From a checkpoint of a small image classifier.
Data: trained on retinal OCT scans (Kermany 2017), 49215 training examples.
Rows from block 4 of a small image classifier, named by matrix and row number. Rows with one number belong to one neuron. Each number is 200 + 20 x the weight over its row's rms, rounded and kept within 0 to 999. All counts start at 0.
After each neuron's rows are labels from the 100 images, of 14976, where the neuron reaches its largest size: "patch colour" is the nearest of a few named colours to the mean colour under the peak. Only what is clearly more common there than usual is listed. The data: retinal OCT scans (Kermany 2017). In brackets: how many of the 100, against the usual share in percent.
# gate: MLP gate (model.blocks.4.mlp.gate.weight, 1280x320), inputs 107-213
# fc1: MLP up (model.blocks.4.mlp.fc1.weight, 1280x320), inputs 107-213
# fc2: MLP down (model.blocks.4.mlp.fc2.weight, 320x1280, transposed), outputs 107-213

gate.642,181,194,202,174,178,177,223,196,241,197,188,208,260,226,207,234,203,206,237,220,197,199,216,197,160,181,220,218,204,210,185,177,197,200,165,177,179,220,190,218,206,187,197,179,202,218,189,194,199,195,233,191,187,228,231,201,176,198,205,164,209,220,201,198,195,199,217,199,194,173,238,218,176,187,181,206,212,190,228,222,225,189,203,191,164,209,168,220,214,198,161,173,170,238,214,184,183,205,184,173,220,216,212,212,199,189,181
fc1.642,218,197,179,214,192,173,184,175,185,201,200,198,223,211,216,148,192,188,188,203,191,198,195,209,215,179,201,185,182,216,184,211,214,240,224,191,212,197,188,205,178,219,220,168,189,207,207,190,196,217,183,219,201,220,195,189,252,198,203,207,191,212,212,229,212,210,226,187,178,155,201,223,204,194,182,226,223,192,216,191,193,222,226,223,229,206,191,213,181,166,213,229,175,207,171,237,203,191,183,181,224,206,178,185,200,203,213
fc2.642,202,195,185,209,213,157,184,232,239,191,192,226,178,221,201,201,177,216,222,206,190,202,192,203,205,214,207,178,181,206,232,217,173,202,232,206,205,212,195,154,205,192,212,224,218,194,227,199,215,182,201,187,198,225,222,195,171,189,208,211,183,176,189,234,200,188,222,199,190,212,208,221,205,166,188,222,183,196,227,200,183,186,197,197,217,185,219,187,211,193,156,239,205,181,194,188,236,185,179,183,171,247,224,215,142,248,198
patch colour: grey (53 vs 24.3)

gate.5,185,204,169,166,171,191,193,172,187,214,190,189,210,229,221,204,244,190,187,171,177,154,210,216,188,241,209,184,186,212,154,256,202,188,219,233,169,215,216,200,184,191,208,196,197,179,211,225,159,182,171,174,174,194,252,208,197,201,187,210,171,232,227,208,218,175,196,178,185,219,189,200,201,174,203,185,251,220,235,192,181,208,210,183,217,178,212,185,241,226,210,173,203,189,210,209,195,208,206,193,218,212,230,199,182,225,179
fc1.5,190,219,223,224,230,179,219,204,201,194,218,203,208,181,236,211,187,202,163,222,210,234,233,194,215,189,208,184,216,195,197,182,229,209,197,179,212,178,213,222,201,199,180,211,192,174,204,177,213,204,230,255,231,218,179,215,201,230,221,188,229,184,224,193,202,199,191,209,219,160,167,195,200,216,172,206,143,172,209,213,217,223,230,205,218,223,177,221,204,190,176,197,229,211,221,187,216,196,177,197,161,195,222,214,215,141,249
fc2.5,216,189,226,179,186,214,171,188,214,184,234,205,207,200,239,199,185,198,217,194,233,218,201,165,219,227,218,202,184,197,171,222,182,211,192,207,221,214,187,199,180,222,199,234,219,175,207,218,183,172,174,193,159,205,239,234,177,220,223,208,204,191,212,177,233,201,171,216,181,195,193,174,212,203,206,170,178,211,185,224,192,184,165,176,221,188,205,204,175,184,167,167,224,209,202,210,222,200,183,228,200,165,178,222,248,179,214
patch colour: white (42 vs 2.6)

gate.525,183,190,200,187,221,246,194,203,216,218,173,204,204,177,225,169,184,195,209,174,200,218,206,176,217,221,220,235,203,218,205,235,201,215,191,208,176,217,217,173,164,229,194,185,206,207,208,226,166,181,206,189,205,184,225,199,174,192,201,235,147,214,199,227,192,187,221,176,164,238,194,190,203,209,184,209,216,226,214,222,187,178,213,198,210,204,221,208,171,192,207,214,179,172,205,220,218,182,211,178,203,200,224,210,223,196,221
fc1.525,206,196,216,182,201,179,244,242,230,245,187,227,206,213,222,201,184,212,217,166,252,154,157,196,225,219,212,214,205,214,190,229,247,219,242,209,178,225,209,181,193,212,189,220,211,227,203,202,175,158,188,214,218,190,248,188,210,195,236,170,176,234,189,222,199,171,205,176,200,202,204,170,238,199,193,215,222,241,208,177,185,219,196,177,194,194,215,218,181,197,226,200,188,179,205,237,215,211,184,158,177,169,195,185,196,187,220
fc2.525,204,188,206,189,168,201,222,223,207,186,207,189,224,188,179,209,175,165,186,206,186,213,184,221,201,148,220,201,198,175,252,225,213,197,176,212,216,199,199,190,191,221,197,193,212,174,199,224,228,216,208,202,216,227,223,191,204,182,180,207,209,180,189,192,208,212,189,178,193,185,197,206,171,227,197,197,211,163,174,163,221,197,215,243,186,195,199,227,169,207,204,212,245,189,217,225,203,201,185,197,205,233,233,208,226,184,241
patch colour: white (84 vs 2.6)

gate.684,217,205,219,188,184,206,226,189,173,210,223,182,187,216,258,230,220,224,213,212,199,224,217,232,178,192,194,205,199,187,193,204,195,205,190,167,190,216,174,204,160,221,206,200,216,196,192,171,220,217,192,239,185,217,195,215,220,201,176,204,154,201,233,205,205,188,219,199,204,178,187,238,224,205,214,182,177,198,185,187,215,206,214,155,228,189,183,223,237,213,210,223,190,216,218,181,178,214,186,193,175,203,218,174,225,180,240
fc1.684,190,214,204,195,192,179,196,164,188,206,203,202,213,221,225,201,197,217,164,230,231,227,199,228,188,201,182,164,212,220,205,207,200,258,145,179,223,190,217,214,195,197,191,175,175,195,172,177,245,216,168,218,213,199,223,233,238,214,182,213,182,178,208,221,184,171,202,195,221,207,182,192,256,198,232,197,220,156,192,188,213,222,200,177,203,208,209,188,195,215,183,236,198,170,232,211,199,201,204,200,177,177,224,186,169,198,238
fc2.684,202,219,202,212,204,192,225,188,178,204,196,234,214,188,191,215,223,219,162,247,231,202,193,196,186,189,217,191,183,201,241,186,195,211,224,170,224,215,205,195,225,175,201,234,186,169,185,212,231,192,158,196,216,205,190,155,171,162,193,186,198,229,197,206,192,207,207,190,216,230,175,185,205,173,202,180,188,193,219,238,206,178,208,209,174,198,193,179,186,199,179,199,202,191,200,199,212,194,208,191,199,206,192,204,198,210,250
patch colour: grey (66 vs 24.3)

gate.203,200,232,184,193,197,226,233,194,213,226,211,201,224,193,197,200,201,170,190,194,234,213,222,173,194,195,189,204,185,222,187,213,201,195,194,173,209,202,155,163,216,207,185,198,195,206,183,193,229,156,176,176,197,197,216,152,195,166,236,159,182,202,209,193,218,217,195,205,185,219,192,235,182,180,232,180,191,177,212,216,230,171,217,198,178,220,187,177,172,213,190,195,200,166,237,232,215,209,186,190,221,185,174,213,200,184,196
fc1.203,236,183,193,215,210,177,182,219,209,197,200,197,187,167,168,196,186,185,156,210,187,194,156,239,199,172,195,193,234,166,201,210,213,227,169,200,242,209,192,210,206,205,197,182,194,209,186,200,176,182,151,196,218,203,194,237,201,197,167,213,186,186,211,180,179,191,226,209,221,230,196,183,204,201,204,215,190,194,207,239,190,221,195,189,236,202,176,228,197,230,204,242,209,186,219,181,226,192,165,199,208,214,214,175,176,198,198
fc2.203,232,212,174,200,197,187,244,203,183,189,210,190,195,190,193,208,159,195,179,212,191,215,178,190,215,188,224,198,202,193,186,220,214,219,192,207,238,209,197,208,204,168,198,159,182,207,221,179,174,210,169,230,214,214,195,224,181,214,172,177,221,189,216,185,196,213,218,217,213,198,211,203,229,174,187,250,195,228,193,222,184,209,195,202,224,236,206,205,189,209,187,250,204,208,204,168,193,190,178,218,190,201,200,210,173,193,209
patch colour: grey (75 vs 24.3)

gate.225,200,230,216,213,199,223,210,213,181,187,188,195,204,225,185,161,159,206,203,201,157,187,184,182,194,170,206,190,185,153,193,219,203,211,190,191,216,214,227,205,191,219,189,184,189,163,181,198,224,176,228,189,235,193,228,188,164,179,225,189,225,233,216,224,188,227,211,219,211,211,222,186,189,205,216,156,208,188,184,188,208,180,191,215,211,212,187,200,176,223,185,200,204,221,196,233,239,192,185,200,180,183,189,221,212,198,241
fc1.225,203,208,172,186,167,210,230,222,208,173,191,196,199,165,220,196,194,218,228,199,196,216,184,200,198,167,191,183,198,194,219,178,214,202,204,186,152,222,224,192,188,201,196,202,164,185,197,189,223,201,206,242,202,233,185,217,229,171,185,169,184,193,199,197,188,185,208,228,222,221,175,192,174,178,206,202,170,209,207,180,192,198,214,224,233,180,201,206,186,184,219,173,214,223,158,191,255,211,202,199,204,204,211,261,171,211,199
fc2.225,190,182,158,193,208,209,167,207,213,199,173,224,212,185,212,206,194,198,179,199,173,226,175,218,207,208,226,226,227,177,187,218,219,139,198,189,187,186,189,197,150,186,165,205,195,223,189,171,200,198,213,224,187,192,164,184,195,205,180,182,211,200,209,188,209,200,205,203,174,257,222,167,257,234,167,208,208,180,152,198,211,220,189,209,159,198,185,179,201,208,185,211,169,208,205,194,224,194,221,218,206,222,177,186,215,215,161
patch colour: grey (54 vs 24.3)

gate.467,212,219,228,185,211,191,185,181,219,216,220,173,215,221,186,207,215,170,191,223,191,223,191,189,216,222,212,214,180,236,191,209,213,191,199,167,197,174,215,196,217,207,203,180,187,175,218,212,149,181,195,213,190,213,216,205,174,213,223,176,169,197,238,201,190,209,250,208,195,198,210,184,189,216,201,223,171,177,184,211,191,180,207,185,167,206,183,221,172,219,188,209,184,204,209,220,154,160,209,190,186,191,190,222,196,231,204
fc1.467,222,198,187,201,226,180,221,160,183,201,177,206,177,208,234,173,208,190,160,196,236,184,210,180,227,187,190,238,214,176,204,186,196,195,202,202,203,192,200,186,209,213,202,221,198,193,162,227,173,223,203,155,251,196,189,167,189,200,197,184,197,204,189,224,212,177,163,200,190,196,202,209,220,236,228,172,212,211,199,210,199,203,230,157,205,180,227,194,189,213,171,206,214,184,196,214,199,168,197,212,208,158,231,215,225,145,220
fc2.467,216,181,194,197,197,196,200,174,188,201,192,216,196,202,200,172,201,227,195,192,252,170,217,202,198,206,188,200,226,200,210,184,191,211,223,203,206,169,179,200,197,191,206,228,211,173,192,215,218,222,236,151,251,177,195,167,170,185,227,161,212,213,220,197,224,201,171,208,197,208,170,222,205,186,266,156,219,216,225,203,180,216,200,176,188,162,275,183,195,196,175,200,205,197,200,202,182,217,193,196,186,178,190,201,200,139,236
patch colour: grey (56 vs 24.3)

gate.673,228,193,158,186,185,228,205,187,165,174,205,199,209,195,198,197,221,154,203,198,198,219,211,203,228,191,211,164,211,202,170,199,171,218,180,184,183,219,238,191,207,202,213,180,201,223,192,191,212,199,210,218,176,231,226,208,181,212,184,195,196,173,218,176,208,200,163,195,202,250,217,180,210,177,198,239,216,163,197,194,260,194,198,201,181,209,188,208,180,222,219,204,224,231,220,216,191,254,218,185,184,215,166,249,178,195,161
fc1.673,212,196,193,189,177,185,161,211,204,204,229,224,213,192,231,200,218,195,216,157,221,203,233,205,194,192,216,185,152,221,207,182,209,180,203,194,179,208,245,181,220,167,215,205,218,231,213,194,195,211,189,165,186,187,170,216,209,222,215,194,219,205,210,196,266,244,187,208,198,201,212,183,191,163,176,186,180,195,196,211,211,192,236,205,191,171,197,217,194,198,232,178,178,193,220,218,199,201,185,226,176,200,201,203,191,234,181
fc2.673,169,198,192,213,201,184,173,211,190,216,195,218,232,195,177,188,214,217,191,194,160,188,194,183,218,239,195,203,197,202,219,190,199,178,194,140,210,204,216,165,183,190,219,203,191,236,209,217,202,178,173,212,220,212,153,225,168,218,199,209,200,217,193,164,207,232,216,195,213,215,220,166,213,193,173,218,183,227,200,188,200,169,190,239,236,186,213,218,260,239,203,189,174,211,202,190,203,232,163,178,236,177,213,211,208,223,192
patch colour: grey (51 vs 24.3)