From a checkpoint of a small image classifier.
Model: 40-pixel images, arch mlp_mixer, norm layernorm, activation swiglu, width 320.
Training: muon at rate 0.0052, 14500 steps, held-out accuracy 90%.
Data: trained on retinal OCT scans (Kermany 2017), 49215 training examples, 18.9 epochs.
Rows from block 5 of a small image classifier, named by matrix and row number. Rows with one number belong to one neuron. Each number is 50 + 12 x the weight over its row's rms, rounded and kept within 0 to 99. All counts start at 0.
After each neuron's rows are labels from the 100 images, of 14976, where the neuron reaches its largest size: "responds to" is what is common among them; "colour at peak" is the nearest of a few named colours to the mean colour under the peak. Only what is clearly more common there than usual is listed. The data: retinal OCT scans (Kermany 2017).
# gate: MLP gate (model.blocks.5.mlp.gate.weight, 1280x320), inputs 160-319
# fc1: MLP up (model.blocks.5.mlp.fc1.weight, 1280x320), inputs 160-319
# fc2: MLP down (model.blocks.5.mlp.fc2.weight, 320x1280, transposed), outputs 160-319

gate.267:49 71 46 29 57 78 39 24 53 58 59 58 54 46 27 47 39 34 50 50 70 50 34 53 33 62 73 64 42 67 51 48 71 53 61 30 53 58 35 29 40 15 57 29 47 47 64 51 50 49 41 59 62 26 41 44 63 35 51 37 33 64 48 33 55 51 58 28 53 46 44 63 56 35 61 46 67 19 66 58 42 37 73 33 46 54 37 48 26 49 54 51 49 48 37 54 32 50 55 60 61 28 49 56 56 49 48 56 35 44 53 60 49 79 45 60 61 56 29 62 57 40 42 57 44 63 35 28 47 45 63 55 58 49 52 58 83 54 50 52 31 89 71 57 46 57 72 47 73 63 51 66 60 47 56 58 37 47 51 33
fc1.267:19 29 57 42 39 42 45 45 66 53 45 45 43 50 74 56 58 52 47 44 55 33 49 37 59 54 36 49 65 46 81 45 39 69 43 52 65 49 50 56 61 46 51 55 44 50 43 67 40 35 50 45 58 43 34 41 39 50 77 40 44 73 56 50 49 56 43 33 43 61 51 51 40 48 55 58 53 57 27 70 59 44 39 54 31 55 58 52 49 52 40 43 48 35 63 59 67 52 48 44 57 64 62 60 37 57 63 58 44 69 64 51 53 70 76 41 45 57 52 48 47 40 82 71 36 64 67 51 52 61 37 72 52 64 62 54 29 47 59 62 66 71 35 44 39 41 65 50 64 60 55 53 36 50 31 69 67 26 39 52
fc2.267:31 37 55 44 47 56 71 40 66 56 49 42 62 33 50 55 73 58 45 39 41 49 55 55 39 50 46 54 38 44 44 56 26 64 54 65 78 57 49 43 52 42 52 56 53 46 67 66 49 57 61 47 66 59 54 56 44 54 68 39 49 75 53 32 47 61 55 51 36 59 50 61 43 41 48 59 39 48 52 56 67 39 53 65 49 38 37 50 42 57 41 51 58 36 74 62 42 47 64 30 47 39 49 33 51 45 26 56 42 47 56 47 50 64 28 45 32 29 58 72 54 62 52 50 36 65 64 36 58 43 34 59 51 40 49 49 56 59 64 47 48 84 55 53 39 54 48 53 46 46 63 40 49 51 40 53 40 44 57 56
responds to: finding: choroidal neovascularization
colour at peak: grey

gate.284:44 67 60 47 62 32 63 75 57 54 41 59 37 70 80 53 62 61 40 57 45 59 45 58 39 63 58 60 63 52 71 31 66 64 48 52 44 31 30 37 34 56 51 25 61 42 50 44 48 53 45 56 62 54 27 44 41 60 39 55 40 52 60 46 26 67 67 45 52 54 56 60 47 74 36 38 78 32 60 60 51 40 55 44 47 60 57 43 17 19 49 23 70 63 50 64 62 69 58 44 46 37 32 46 51 42 70 43 52 60 53 28 31 38 62 52 56 53 33 53 65 45 56 41 40 54 56 48 58 58 49 31 50 72 55 47 61 58 55 39 27 70 56 66 44 71 39 47 47 60 41 60 53 71 50 37 52 44 67 56
fc1.284:43 61 53 59 43 58 55 48 50 32 60 36 30 43 48 46 40 58 35 60 51 47 32 43 67 35 72 47 52 64 50 42 69 51 27 46 63 25 54 33 52 46 47 32 59 34 57 32 60 42 38 37 36 64 33 56 57 61 46 36 40 33 31 46 27 72 57 56 61 51 69 42 49 50 47 30 70 33 64 42 55 50 55 53 46 55 41 42 17 37 51 49 54 63 46 48 37 62 54 43 46 71 37 33 59 50 40 40 52 58 54 64 47 43 56 52 62 44 46 60 45 49 53 42 49 54 56 66 56 44 53 52 52 42 55 48 43 55 26 49 46 42 41 35 39 46 50 37 45 48 29 31 48 52 57 49 56 27 44 47
fc2.284:60 48 41 62 45 53 73 23 51 46 63 36 41 50 47 60 50 40 49 48 59 55 72 44 59 54 51 35 36 43 67 45 66 33 52 43 50 61 71 56 73 28 72 49 55 56 43 50 45 42 55 46 51 59 53 75 50 64 60 55 57 57 50 56 90 51 39 66 27 65 39 46 59 40 52 37 35 40 56 68 38 62 64 39 48 62 57 49 50 60 51 48 35 52 45 59 42 50 40 46 55 55 42 57 39 53 58 56 73 46 44 56 49 47 55 38 56 30 56 70 46 33 46 49 36 39 42 41 70 50 39 22 64 73 58 29 62 44 37 51 53 67 71 39 48 52 34 64 37 30 29 60 60 63 60 59 60 32 68 48
responds to: finding: choroidal neovascularization
colour at peak: grey

gate.58:58 63 47 54 30 35 45 44 24 56 54 50 34 55 45 45 41 34 36 68 47 49 47 59 63 63 41 27 37 53 25 39 31 32 48 57 41 23 51 48 54 54 60 38 52 65 46 39 84 73 47 25 48 34 50 55 53 64 58 46 70 63 44 66 29 38 40 70 51 50 68 53 61 51 60 40 58 51 51 37 60 47 54 46 49 56 63 55 53 53 29 59 37 37 51 58 21 37 57 56 45 37 42 63 41 38 72 43 42 60 81 41 43 57 69 58 60 50 55 43 63 42 62 42 29 47 46 51 48 48 64 55 23 62 30 57 63 55 43 52 39 63 51 54 50 43 47 46 44 27 50 41 46 47 47 41 45 46 47 43
fc1.58:51 52 55 49 55 54 30 34 34 84 41 49 47 48 16 47 57 61 48 41 51 58 44 47 45 45 28 48 49 40 60 32 55 58 48 49 79 41 65 65 62 67 19 36 60 42 50 49 43 58 71 59 63 44 58 67 35 51 53 43 47 49 55 47 24 38 56 62 36 53 44 41 35 28 25 39 53 47 49 63 68 67 38 44 38 38 35 13 54 58 72 34 38 64 75 47 44 35 59 39 45 54 35 48 48 46 61 59 57 46 50 38 53 53 32 59 39 67 75 48 53 46 45 72 34 62 59 36 49 57 58 60 84 56 52 65 45 52 46 61 65 34 68 41 20 66 39 47 70 26 46 46 49 49 51 40 69 52 44 53
fc2.58:58 44 45 51 44 39 42 46 46 38 70 33 66 44 48 56 41 54 47 29 35 51 24 50 38 57 48 40 72 58 67 45 29 86 40 37 57 40 38 43 54 50 45 32 63 43 35 51 49 52 51 47 49 30 34 56 46 47 34 37 46 37 46 66 29 37 51 44 47 56 61 53 31 39 50 23 80 48 59 38 45 57 48 46 42 51 54 28 49 47 33 32 45 38 49 72 59 52 44 43 25 42 36 56 44 31 70 65 70 63 74 51 81 32 53 45 53 63 40 58 52 35 40 40 43 61 35 39 53 65 46 54 60 50 39 41 66 31 52 57 56 47 56 53 47 57 38 44 50 55 69 66 60 43 49 43 48 57 53 52
responds to: finding: choroidal neovascularization
colour at peak: grey

gate.59:48 55 45 66 59 49 45 35 71 46 53 55 32 25 45 52 45 43 48 43 46 65 40 44 50 50 55 19 27 37 45 28 40 53 47 50 38 40 45 51 59 52 51 54 61 59 41 45 61 45 46 65 49 49 35 67 54 53 59 31 40 57 48 28 25 46 34 76 39 65 58 72 55 53 40 57 64 38 48 54 29 47 51 59 35 48 57 43 44 43 50 69 63 46 26 36 70 46 47 60 43 45 74 54 64 55 60 53 34 70 49 63 22 27 25 30 44 42 45 44 60 53 46 26 57 58 66 69 52 54 68 53 62 42 50 51 55 33 63 42 32 47 62 44 64 53 35 60 43 43 60 66 43 46 56 34 38 44 62 45
fc1.59:47 49 42 81 46 49 60 59 66 48 47 40 36 53 65 29 46 44 65 50 53 64 55 47 43 66 78 52 45 64 68 42 41 44 53 38 52 41 57 42 37 59 71 59 58 61 39 61 53 39 20 53 41 57 54 48 62 45 43 26 32 49 60 39 62 62 57 52 58 39 62 42 46 38 64 65 49 38 43 63 44 43 44 52 27 46 58 61 61 60 56 52 27 38 25 35 52 37 48 66 41 51 62 49 55 47 44 42 43 47 40 25 29 35 61 37 39 42 53 48 31 80 33 60 53 56 56 40 70 43 50 51 52 48 61 47 38 43 79 53 45 54 70 52 62 53 55 67 40 49 62 44 25 44 57 42 38 54 35 53
fc2.59:44 64 41 27 27 58 47 53 38 36 49 61 42 51 44 61 68 57 45 60 57 43 41 53 50 61 65 33 40 53 54 44 32 46 72 43 57 46 41 65 57 52 56 27 54 66 55 40 60 29 50 78 39 37 61 37 50 58 51 56 67 59 42 26 52 75 52 54 42 53 63 46 68 50 51 25 70 44 37 57 67 53 37 60 67 52 42 39 53 50 70 52 64 46 41 54 49 49 46 66 63 46 61 58 51 41 72 57 45 34 34 45 40 44 67 47 44 56 57 40 58 60 46 45 73 47 61 70 55 59 52 69 40 26 49 59 71 68 31 58 45 37 50 47 46 64 61 34 60 53 42 57 78 69 46 45 64 66 34 53
responds to: finding: diabetic macular edema
colour at peak: grey

gate.490:64 51 74 26 57 39 47 55 31 61 40 46 56 49 56 47 48 65 45 54 35 57 43 51 53 46 51 28 61 66 48 62 23 53 63 52 47 40 38 52 55 30 42 44 43 36 42 51 48 52 35 41 44 53 61 46 60 56 46 39 44 51 64 54 27 49 52 56 54 26 36 54 56 67 47 69 45 61 56 55 34 51 45 53 51 34 50 60 51 40 38 54 73 62 42 54 44 68 66 39 49 69 49 57 32 41 67 51 36 54 69 68 60 57 71 49 80 55 45 63 46 47 66 49 37 54 52 65 36 49 57 60 61 51 24 40 48 56 71 61 30 58 54 55 36 46 45 24 49 39 63 48 57 38 41 52 51 18 40 36
fc1.490:20 45 41 67 52 55 49 39 47 40 55 58 41 51 43 30 50 31 60 39 57 50 55 48 39 43 42 65 36 68 49 36 76 53 38 37 65 44 53 41 49 47 55 50 41 45 63 34 53 46 64 55 44 56 44 38 78 33 55 58 59 46 29 45 52 56 49 45 62 56 42 55 41 39 51 30 44 42 55 57 80 35 53 42 56 49 56 56 37 48 61 62 20 41 37 47 63 49 46 50 37 37 59 45 55 53 48 30 50 47 48 38 34 40 61 44 24 30 54 44 58 50 43 49 58 57 37 48 36 55 58 51 55 44 52 61 48 54 47 46 53 60 31 56 52 54 49 87 32 46 51 60 51 58 57 64 55 77 41 48
fc2.490:44 48 32 52 53 66 40 42 42 49 56 50 60 62 72 65 49 71 50 41 45 44 46 41 45 47 58 14 56 57 51 66 60 57 50 66 56 77 36 46 37 58 58 44 53 55 63 48 33 60 37 40 51 41 59 56 35 51 67 60 70 45 28 50 56 39 56 37 38 46 44 36 51 50 44 35 42 43 64 35 53 39 50 36 57 34 50 54 57 56 55 39 45 51 36 55 56 62 60 65 45 51 45 48 32 46 22 37 71 59 70 44 72 53 40 53 27 56 72 57 39 23 57 50 28 37 52 65 55 51 56 51 38 41 34 45 62 51 55 42 48 41 36 51 47 58 54 54 63 76 49 33 56 56 52 45 49 44 36 42
responds to: finding: choroidal neovascularization
colour at peak: grey

gate.286:46 62 46 41 33 46 41 53 47 22 57 61 49 72 45 34 47 43 47 74 41 57 58 46 38 22 42 54 56 56 57 63 56 54 58 39 56 43 52 55 51 63 42 19 64 39 30 57 47 34 56 41 34 23 71 72 69 38 71 54 82 53 56 56 59 31 40 46 51 47 62 74 50 40 70 35 46 61 53 57 65 65 53 65 48 49 39 55 31 19 30 63 40 56 58 38 54 48 56 33 60 50 37 50 46 68 41 64 66 41 39 49 59 79 57 48 45 53 27 68 46 40 53 58 62 37 49 60 63 36 48 56 63 43 53 57 54 40 42 51 40 49 44 65 58 57 40 55 41 66 57 68 40 28 27 36 52 42 47 44
fc1.286:51 51 65 45 46 54 39 21 40 53 43 62 72 62 44 67 22 27 36 61 46 41 51 49 39 60 70 35 40 39 38 50 74 39 53 58 78 36 44 56 41 39 36 32 45 40 46 40 57 54 38 39 26 55 45 68 49 51 46 54 47 43 77 47 48 56 53 50 51 61 33 26 56 54 62 22 57 42 61 43 42 46 41 41 52 57 59 49 41 57 41 48 42 49 47 47 56 36 31 53 36 46 61 41 44 56 53 49 43 39 48 58 48 63 54 47 49 76 68 55 54 44 74 58 56 45 53 36 57 33 56 75 59 55 48 38 70 52 44 48 49 34 47 48 47 58 43 55 53 30 42 64 37 29 64 54 58 37 42 62
fc2.286:55 62 53 60 59 59 90 33 61 56 42 49 46 74 48 46 41 34 53 54 40 56 48 66 39 41 46 52 21 44 67 23 50 51 48 41 50 40 51 43 69 54 46 42 48 72 36 69 50 65 31 63 65 66 53 36 33 74 57 25 44 61 49 49 40 54 53 55 52 49 67 61 69 66 35 65 51 44 49 45 54 54 44 50 49 31 29 50 53 50 41 44 74 50 42 75 44 54 48 52 47 40 47 43 47 52 58 50 54 66 57 45 39 64 54 53 52 33 46 48 71 65 80 37 55 29 48 46 68 34 40 50 69 36 71 14 62 58 75 47 50 45 42 53 45 38 59 33 40 54 31 59 65 66 45 49 58 55 45 60
responds to: finding: choroidal neovascularization
colour at peak: grey

gate.449:59 50 54 25 56 30 56 24 47 27 20 56 70 44 62 62 62 54 54 53 42 41 60 60 45 55 38 57 50 74 63 49 71 34 58 42 51 50 44 39 62 54 57 61 23 59 33 38 49 60 46 47 56 22 57 64 60 37 54 47 48 44 69 45 45 59 40 35 81 67 49 52 47 52 56 59 55 38 45 62 56 39 67 52 47 58 20 29 63 46 30 56 45 50 36 43 54 61 50 44 37 53 59 43 52 49 58 51 56 55 85 52 51 68 44 27 35 44 43 55 60 47 56 68 72 40 54 43 65 57 55 40 64 39 58 66 44 35 69 44 33 33 52 37 73 41 51 53 44 56 48 55 28 35 36 40 52 71 38 43
fc1.449:54 45 50 37 37 56 57 60 45 33 62 59 28 58 65 41 36 37 55 38 32 71 60 35 63 63 53 36 16 57 43 54 62 69 65 41 54 50 51 78 48 54 54 37 67 69 67 51 51 69 46 60 62 79 61 34 16 59 53 43 40 53 52 02 46 59 53 31 24 63 49 56 42 45 38 38 51 52 38 52 54 42 53 46 43 57 66 56 45 31 40 48 57 45 48 51 45 59 52 57 50 58 58 58 57 47 41 48 56 60 56 48 27 59 60 49 53 39 38 57 56 40 56 63 36 65 30 71 42 58 53 47 68 58 49 49 35 64 41 55 68 48 68 80 46 45 56 41 60 40 36 45 42 53 56 53 40 48 39 37
fc2.449:39 62 47 59 36 26 46 49 49 41 62 53 49 39 66 54 52 63 48 56 46 34 52 45 58 59 54 51 41 43 65 40 27 65 38 57 38 60 42 50 45 41 63 51 59 62 53 83 54 63 48 61 48 53 53 39 59 49 38 53 57 24 59 52 40 60 55 40 43 77 53 63 62 34 60 31 59 49 45 56 45 47 70 55 49 66 40 24 36 25 18 47 46 71 39 61 50 78 34 37 65 38 43 53 47 46 50 33 47 54 46 34 72 51 57 65 55 53 50 53 53 59 55 46 55 48 59 58 50 33 58 40 86 21 46 31 41 32 39 18 54 51 65 62 55 53 68 63 38 31 37 31 42 67 37 50 47 57 37 20
responds to: finding: choroidal neovascularization
colour at peak: grey

gate.107:51 49 51 64 40 67 37 67 52 42 45 43 47 61 54 49 44 42 31 55 65 60 53 48 67 44 58 64 64 47 67 58 55 49 43 59 51 16 42 60 52 53 63 45 73 53 50 52 60 46 29 65 48 39 32 58 49 47 58 65 36 46 49 71 41 60 67 60 67 38 21 61 56 41 39 37 73 33 34 74 46 68 65 48 47 38 62 85 29 28 69 44 29 52 48 60 44 48 37 49 47 48 41 49 60 42 72 58 66 21 72 55 50 46 36 51 55 53 50 52 64 44 55 36 43 31 51 39 37 59 43 60 33 61 36 44 62 70 47 56 42 30 44 57 71 28 57 19 36 46 46 67 58 50 40 49 55 50 56 38
fc1.107:49 54 29 63 44 47 62 62 55 51 63 33 40 60 28 69 38 50 59 48 49 55 69 47 59 51 46 54 51 24 46 63 43 40 48 58 48 41 49 50 33 63 49 55 55 32 67 49 64 48 56 57 44 68 66 50 48 38 29 25 62 31 58 47 38 37 56 70 48 34 48 52 07 41 45 56 51 47 42 49 50 52 59 60 44 45 65 40 40 53 45 45 52 61 43 47 51 66 53 39 49 45 56 48 54 64 52 60 48 46 52 38 62 49 37 19 50 43 44 55 56 41 55 47 47 56 63 42 42 55 47 33 58 42 18 59 48 52 52 39 62 47 51 48 56 67 51 43 73 51 46 34 56 69 58 47 54 44 56 36
fc2.107:40 31 43 69 28 35 46 50 53 51 70 39 43 65 45 63 53 56 54 36 52 44 73 61 41 71 42 49 55 24 43 64 54 39 54 42 32 59 47 44 49 46 47 65 55 30 65 83 57 55 50 49 58 74 63 40 65 46 56 60 52 10 53 53 39 42 55 64 60 43 46 52 50 43 50 27 49 60 62 50 60 56 39 66 59 54 36 51 47 51 34 34 41 58 44 36 45 51 21 69 64 56 62 51 69 48 52 66 53 34 63 45 59 52 46 61 52 37 38 59 57 45 57 55 55 58 51 47 35 51 65 48 30 49 35 57 46 70 47 50 74 48 47 50 43 44 65 44 56 44 41 51 31 64 56 39 42 34 59 49
responds to: finding: diabetic macular edema
colour at peak: grey

gate.456:60 34 52 45 42 31 26 47 50 55 42 56 46 47 23 39 37 61 53 44 30 61 44 57 51 41 48 48 62 51 59 62 31 42 58 41 48 42 63 28 80 59 38 69 60 35 54 43 47 59 29 55 70 50 63 45 53 56 19 89 41 34 53 70 51 35 35 43 53 47 50 48 29 53 57 43 52 38 52 48 39 63 66 57 50 27 49 50 59 51 59 62 52 65 43 34 44 42 42 62 51 51 68 70 60 47 64 62 68 52 76 25 52 60 44 59 66 40 56 66 59 57 57 56 43 44 48 49 46 59 36 51 60 28 49 56 23 33 55 48 53 60 53 46 35 45 62 65 45 38 34 54 25 59 62 49 51 42 63 52
fc1.456:51 62 19 64 49 49 45 64 61 42 66 56 61 47 54 55 47 59 29 68 66 73 65 54 34 52 59 37 51 34 47 38 38 29 69 40 62 55 63 34 22 55 68 44 35 70 38 62 61 50 51 56 33 47 46 38 42 57 65 44 51 43 65 56 40 40 56 61 60 65 63 63 71 39 45 61 61 68 44 37 56 64 62 51 52 56 46 21 61 47 54 46 60 51 55 60 58 42 57 57 17 48 64 52 39 61 47 44 43 64 54 28 57 51 31 63 41 48 62 62 52 50 29 49 38 38 57 47 38 64 49 40 34 44 48 40 75 56 64 61 57 28 59 64 46 44 27 65 53 50 69 53 27 56 45 58 48 44 36 50
fc2.456:50 50 26 69 58 48 51 70 53 43 64 58 45 60 41 54 45 46 32 68 59 55 43 67 30 46 66 54 43 51 63 49 31 27 63 32 76 47 57 59 48 60 64 59 47 43 40 30 52 58 58 45 55 39 48 43 68 61 48 41 66 33 55 51 34 34 58 44 36 68 34 45 64 48 82 67 66 62 45 43 66 62 58 78 49 32 45 38 48 27 31 52 57 30 51 49 45 34 69 39 46 59 47 51 34 35 51 58 54 49 63 25 31 57 47 55 50 53 48 63 63 46 38 72 56 35 51 44 16 41 44 44 38 35 40 53 60 80 51 36 64 42 47 57 28 43 45 56 60 49 56 55 40 55 54 54 46 40 52 74
responds to: finding: diabetic macular edema
colour at peak: grey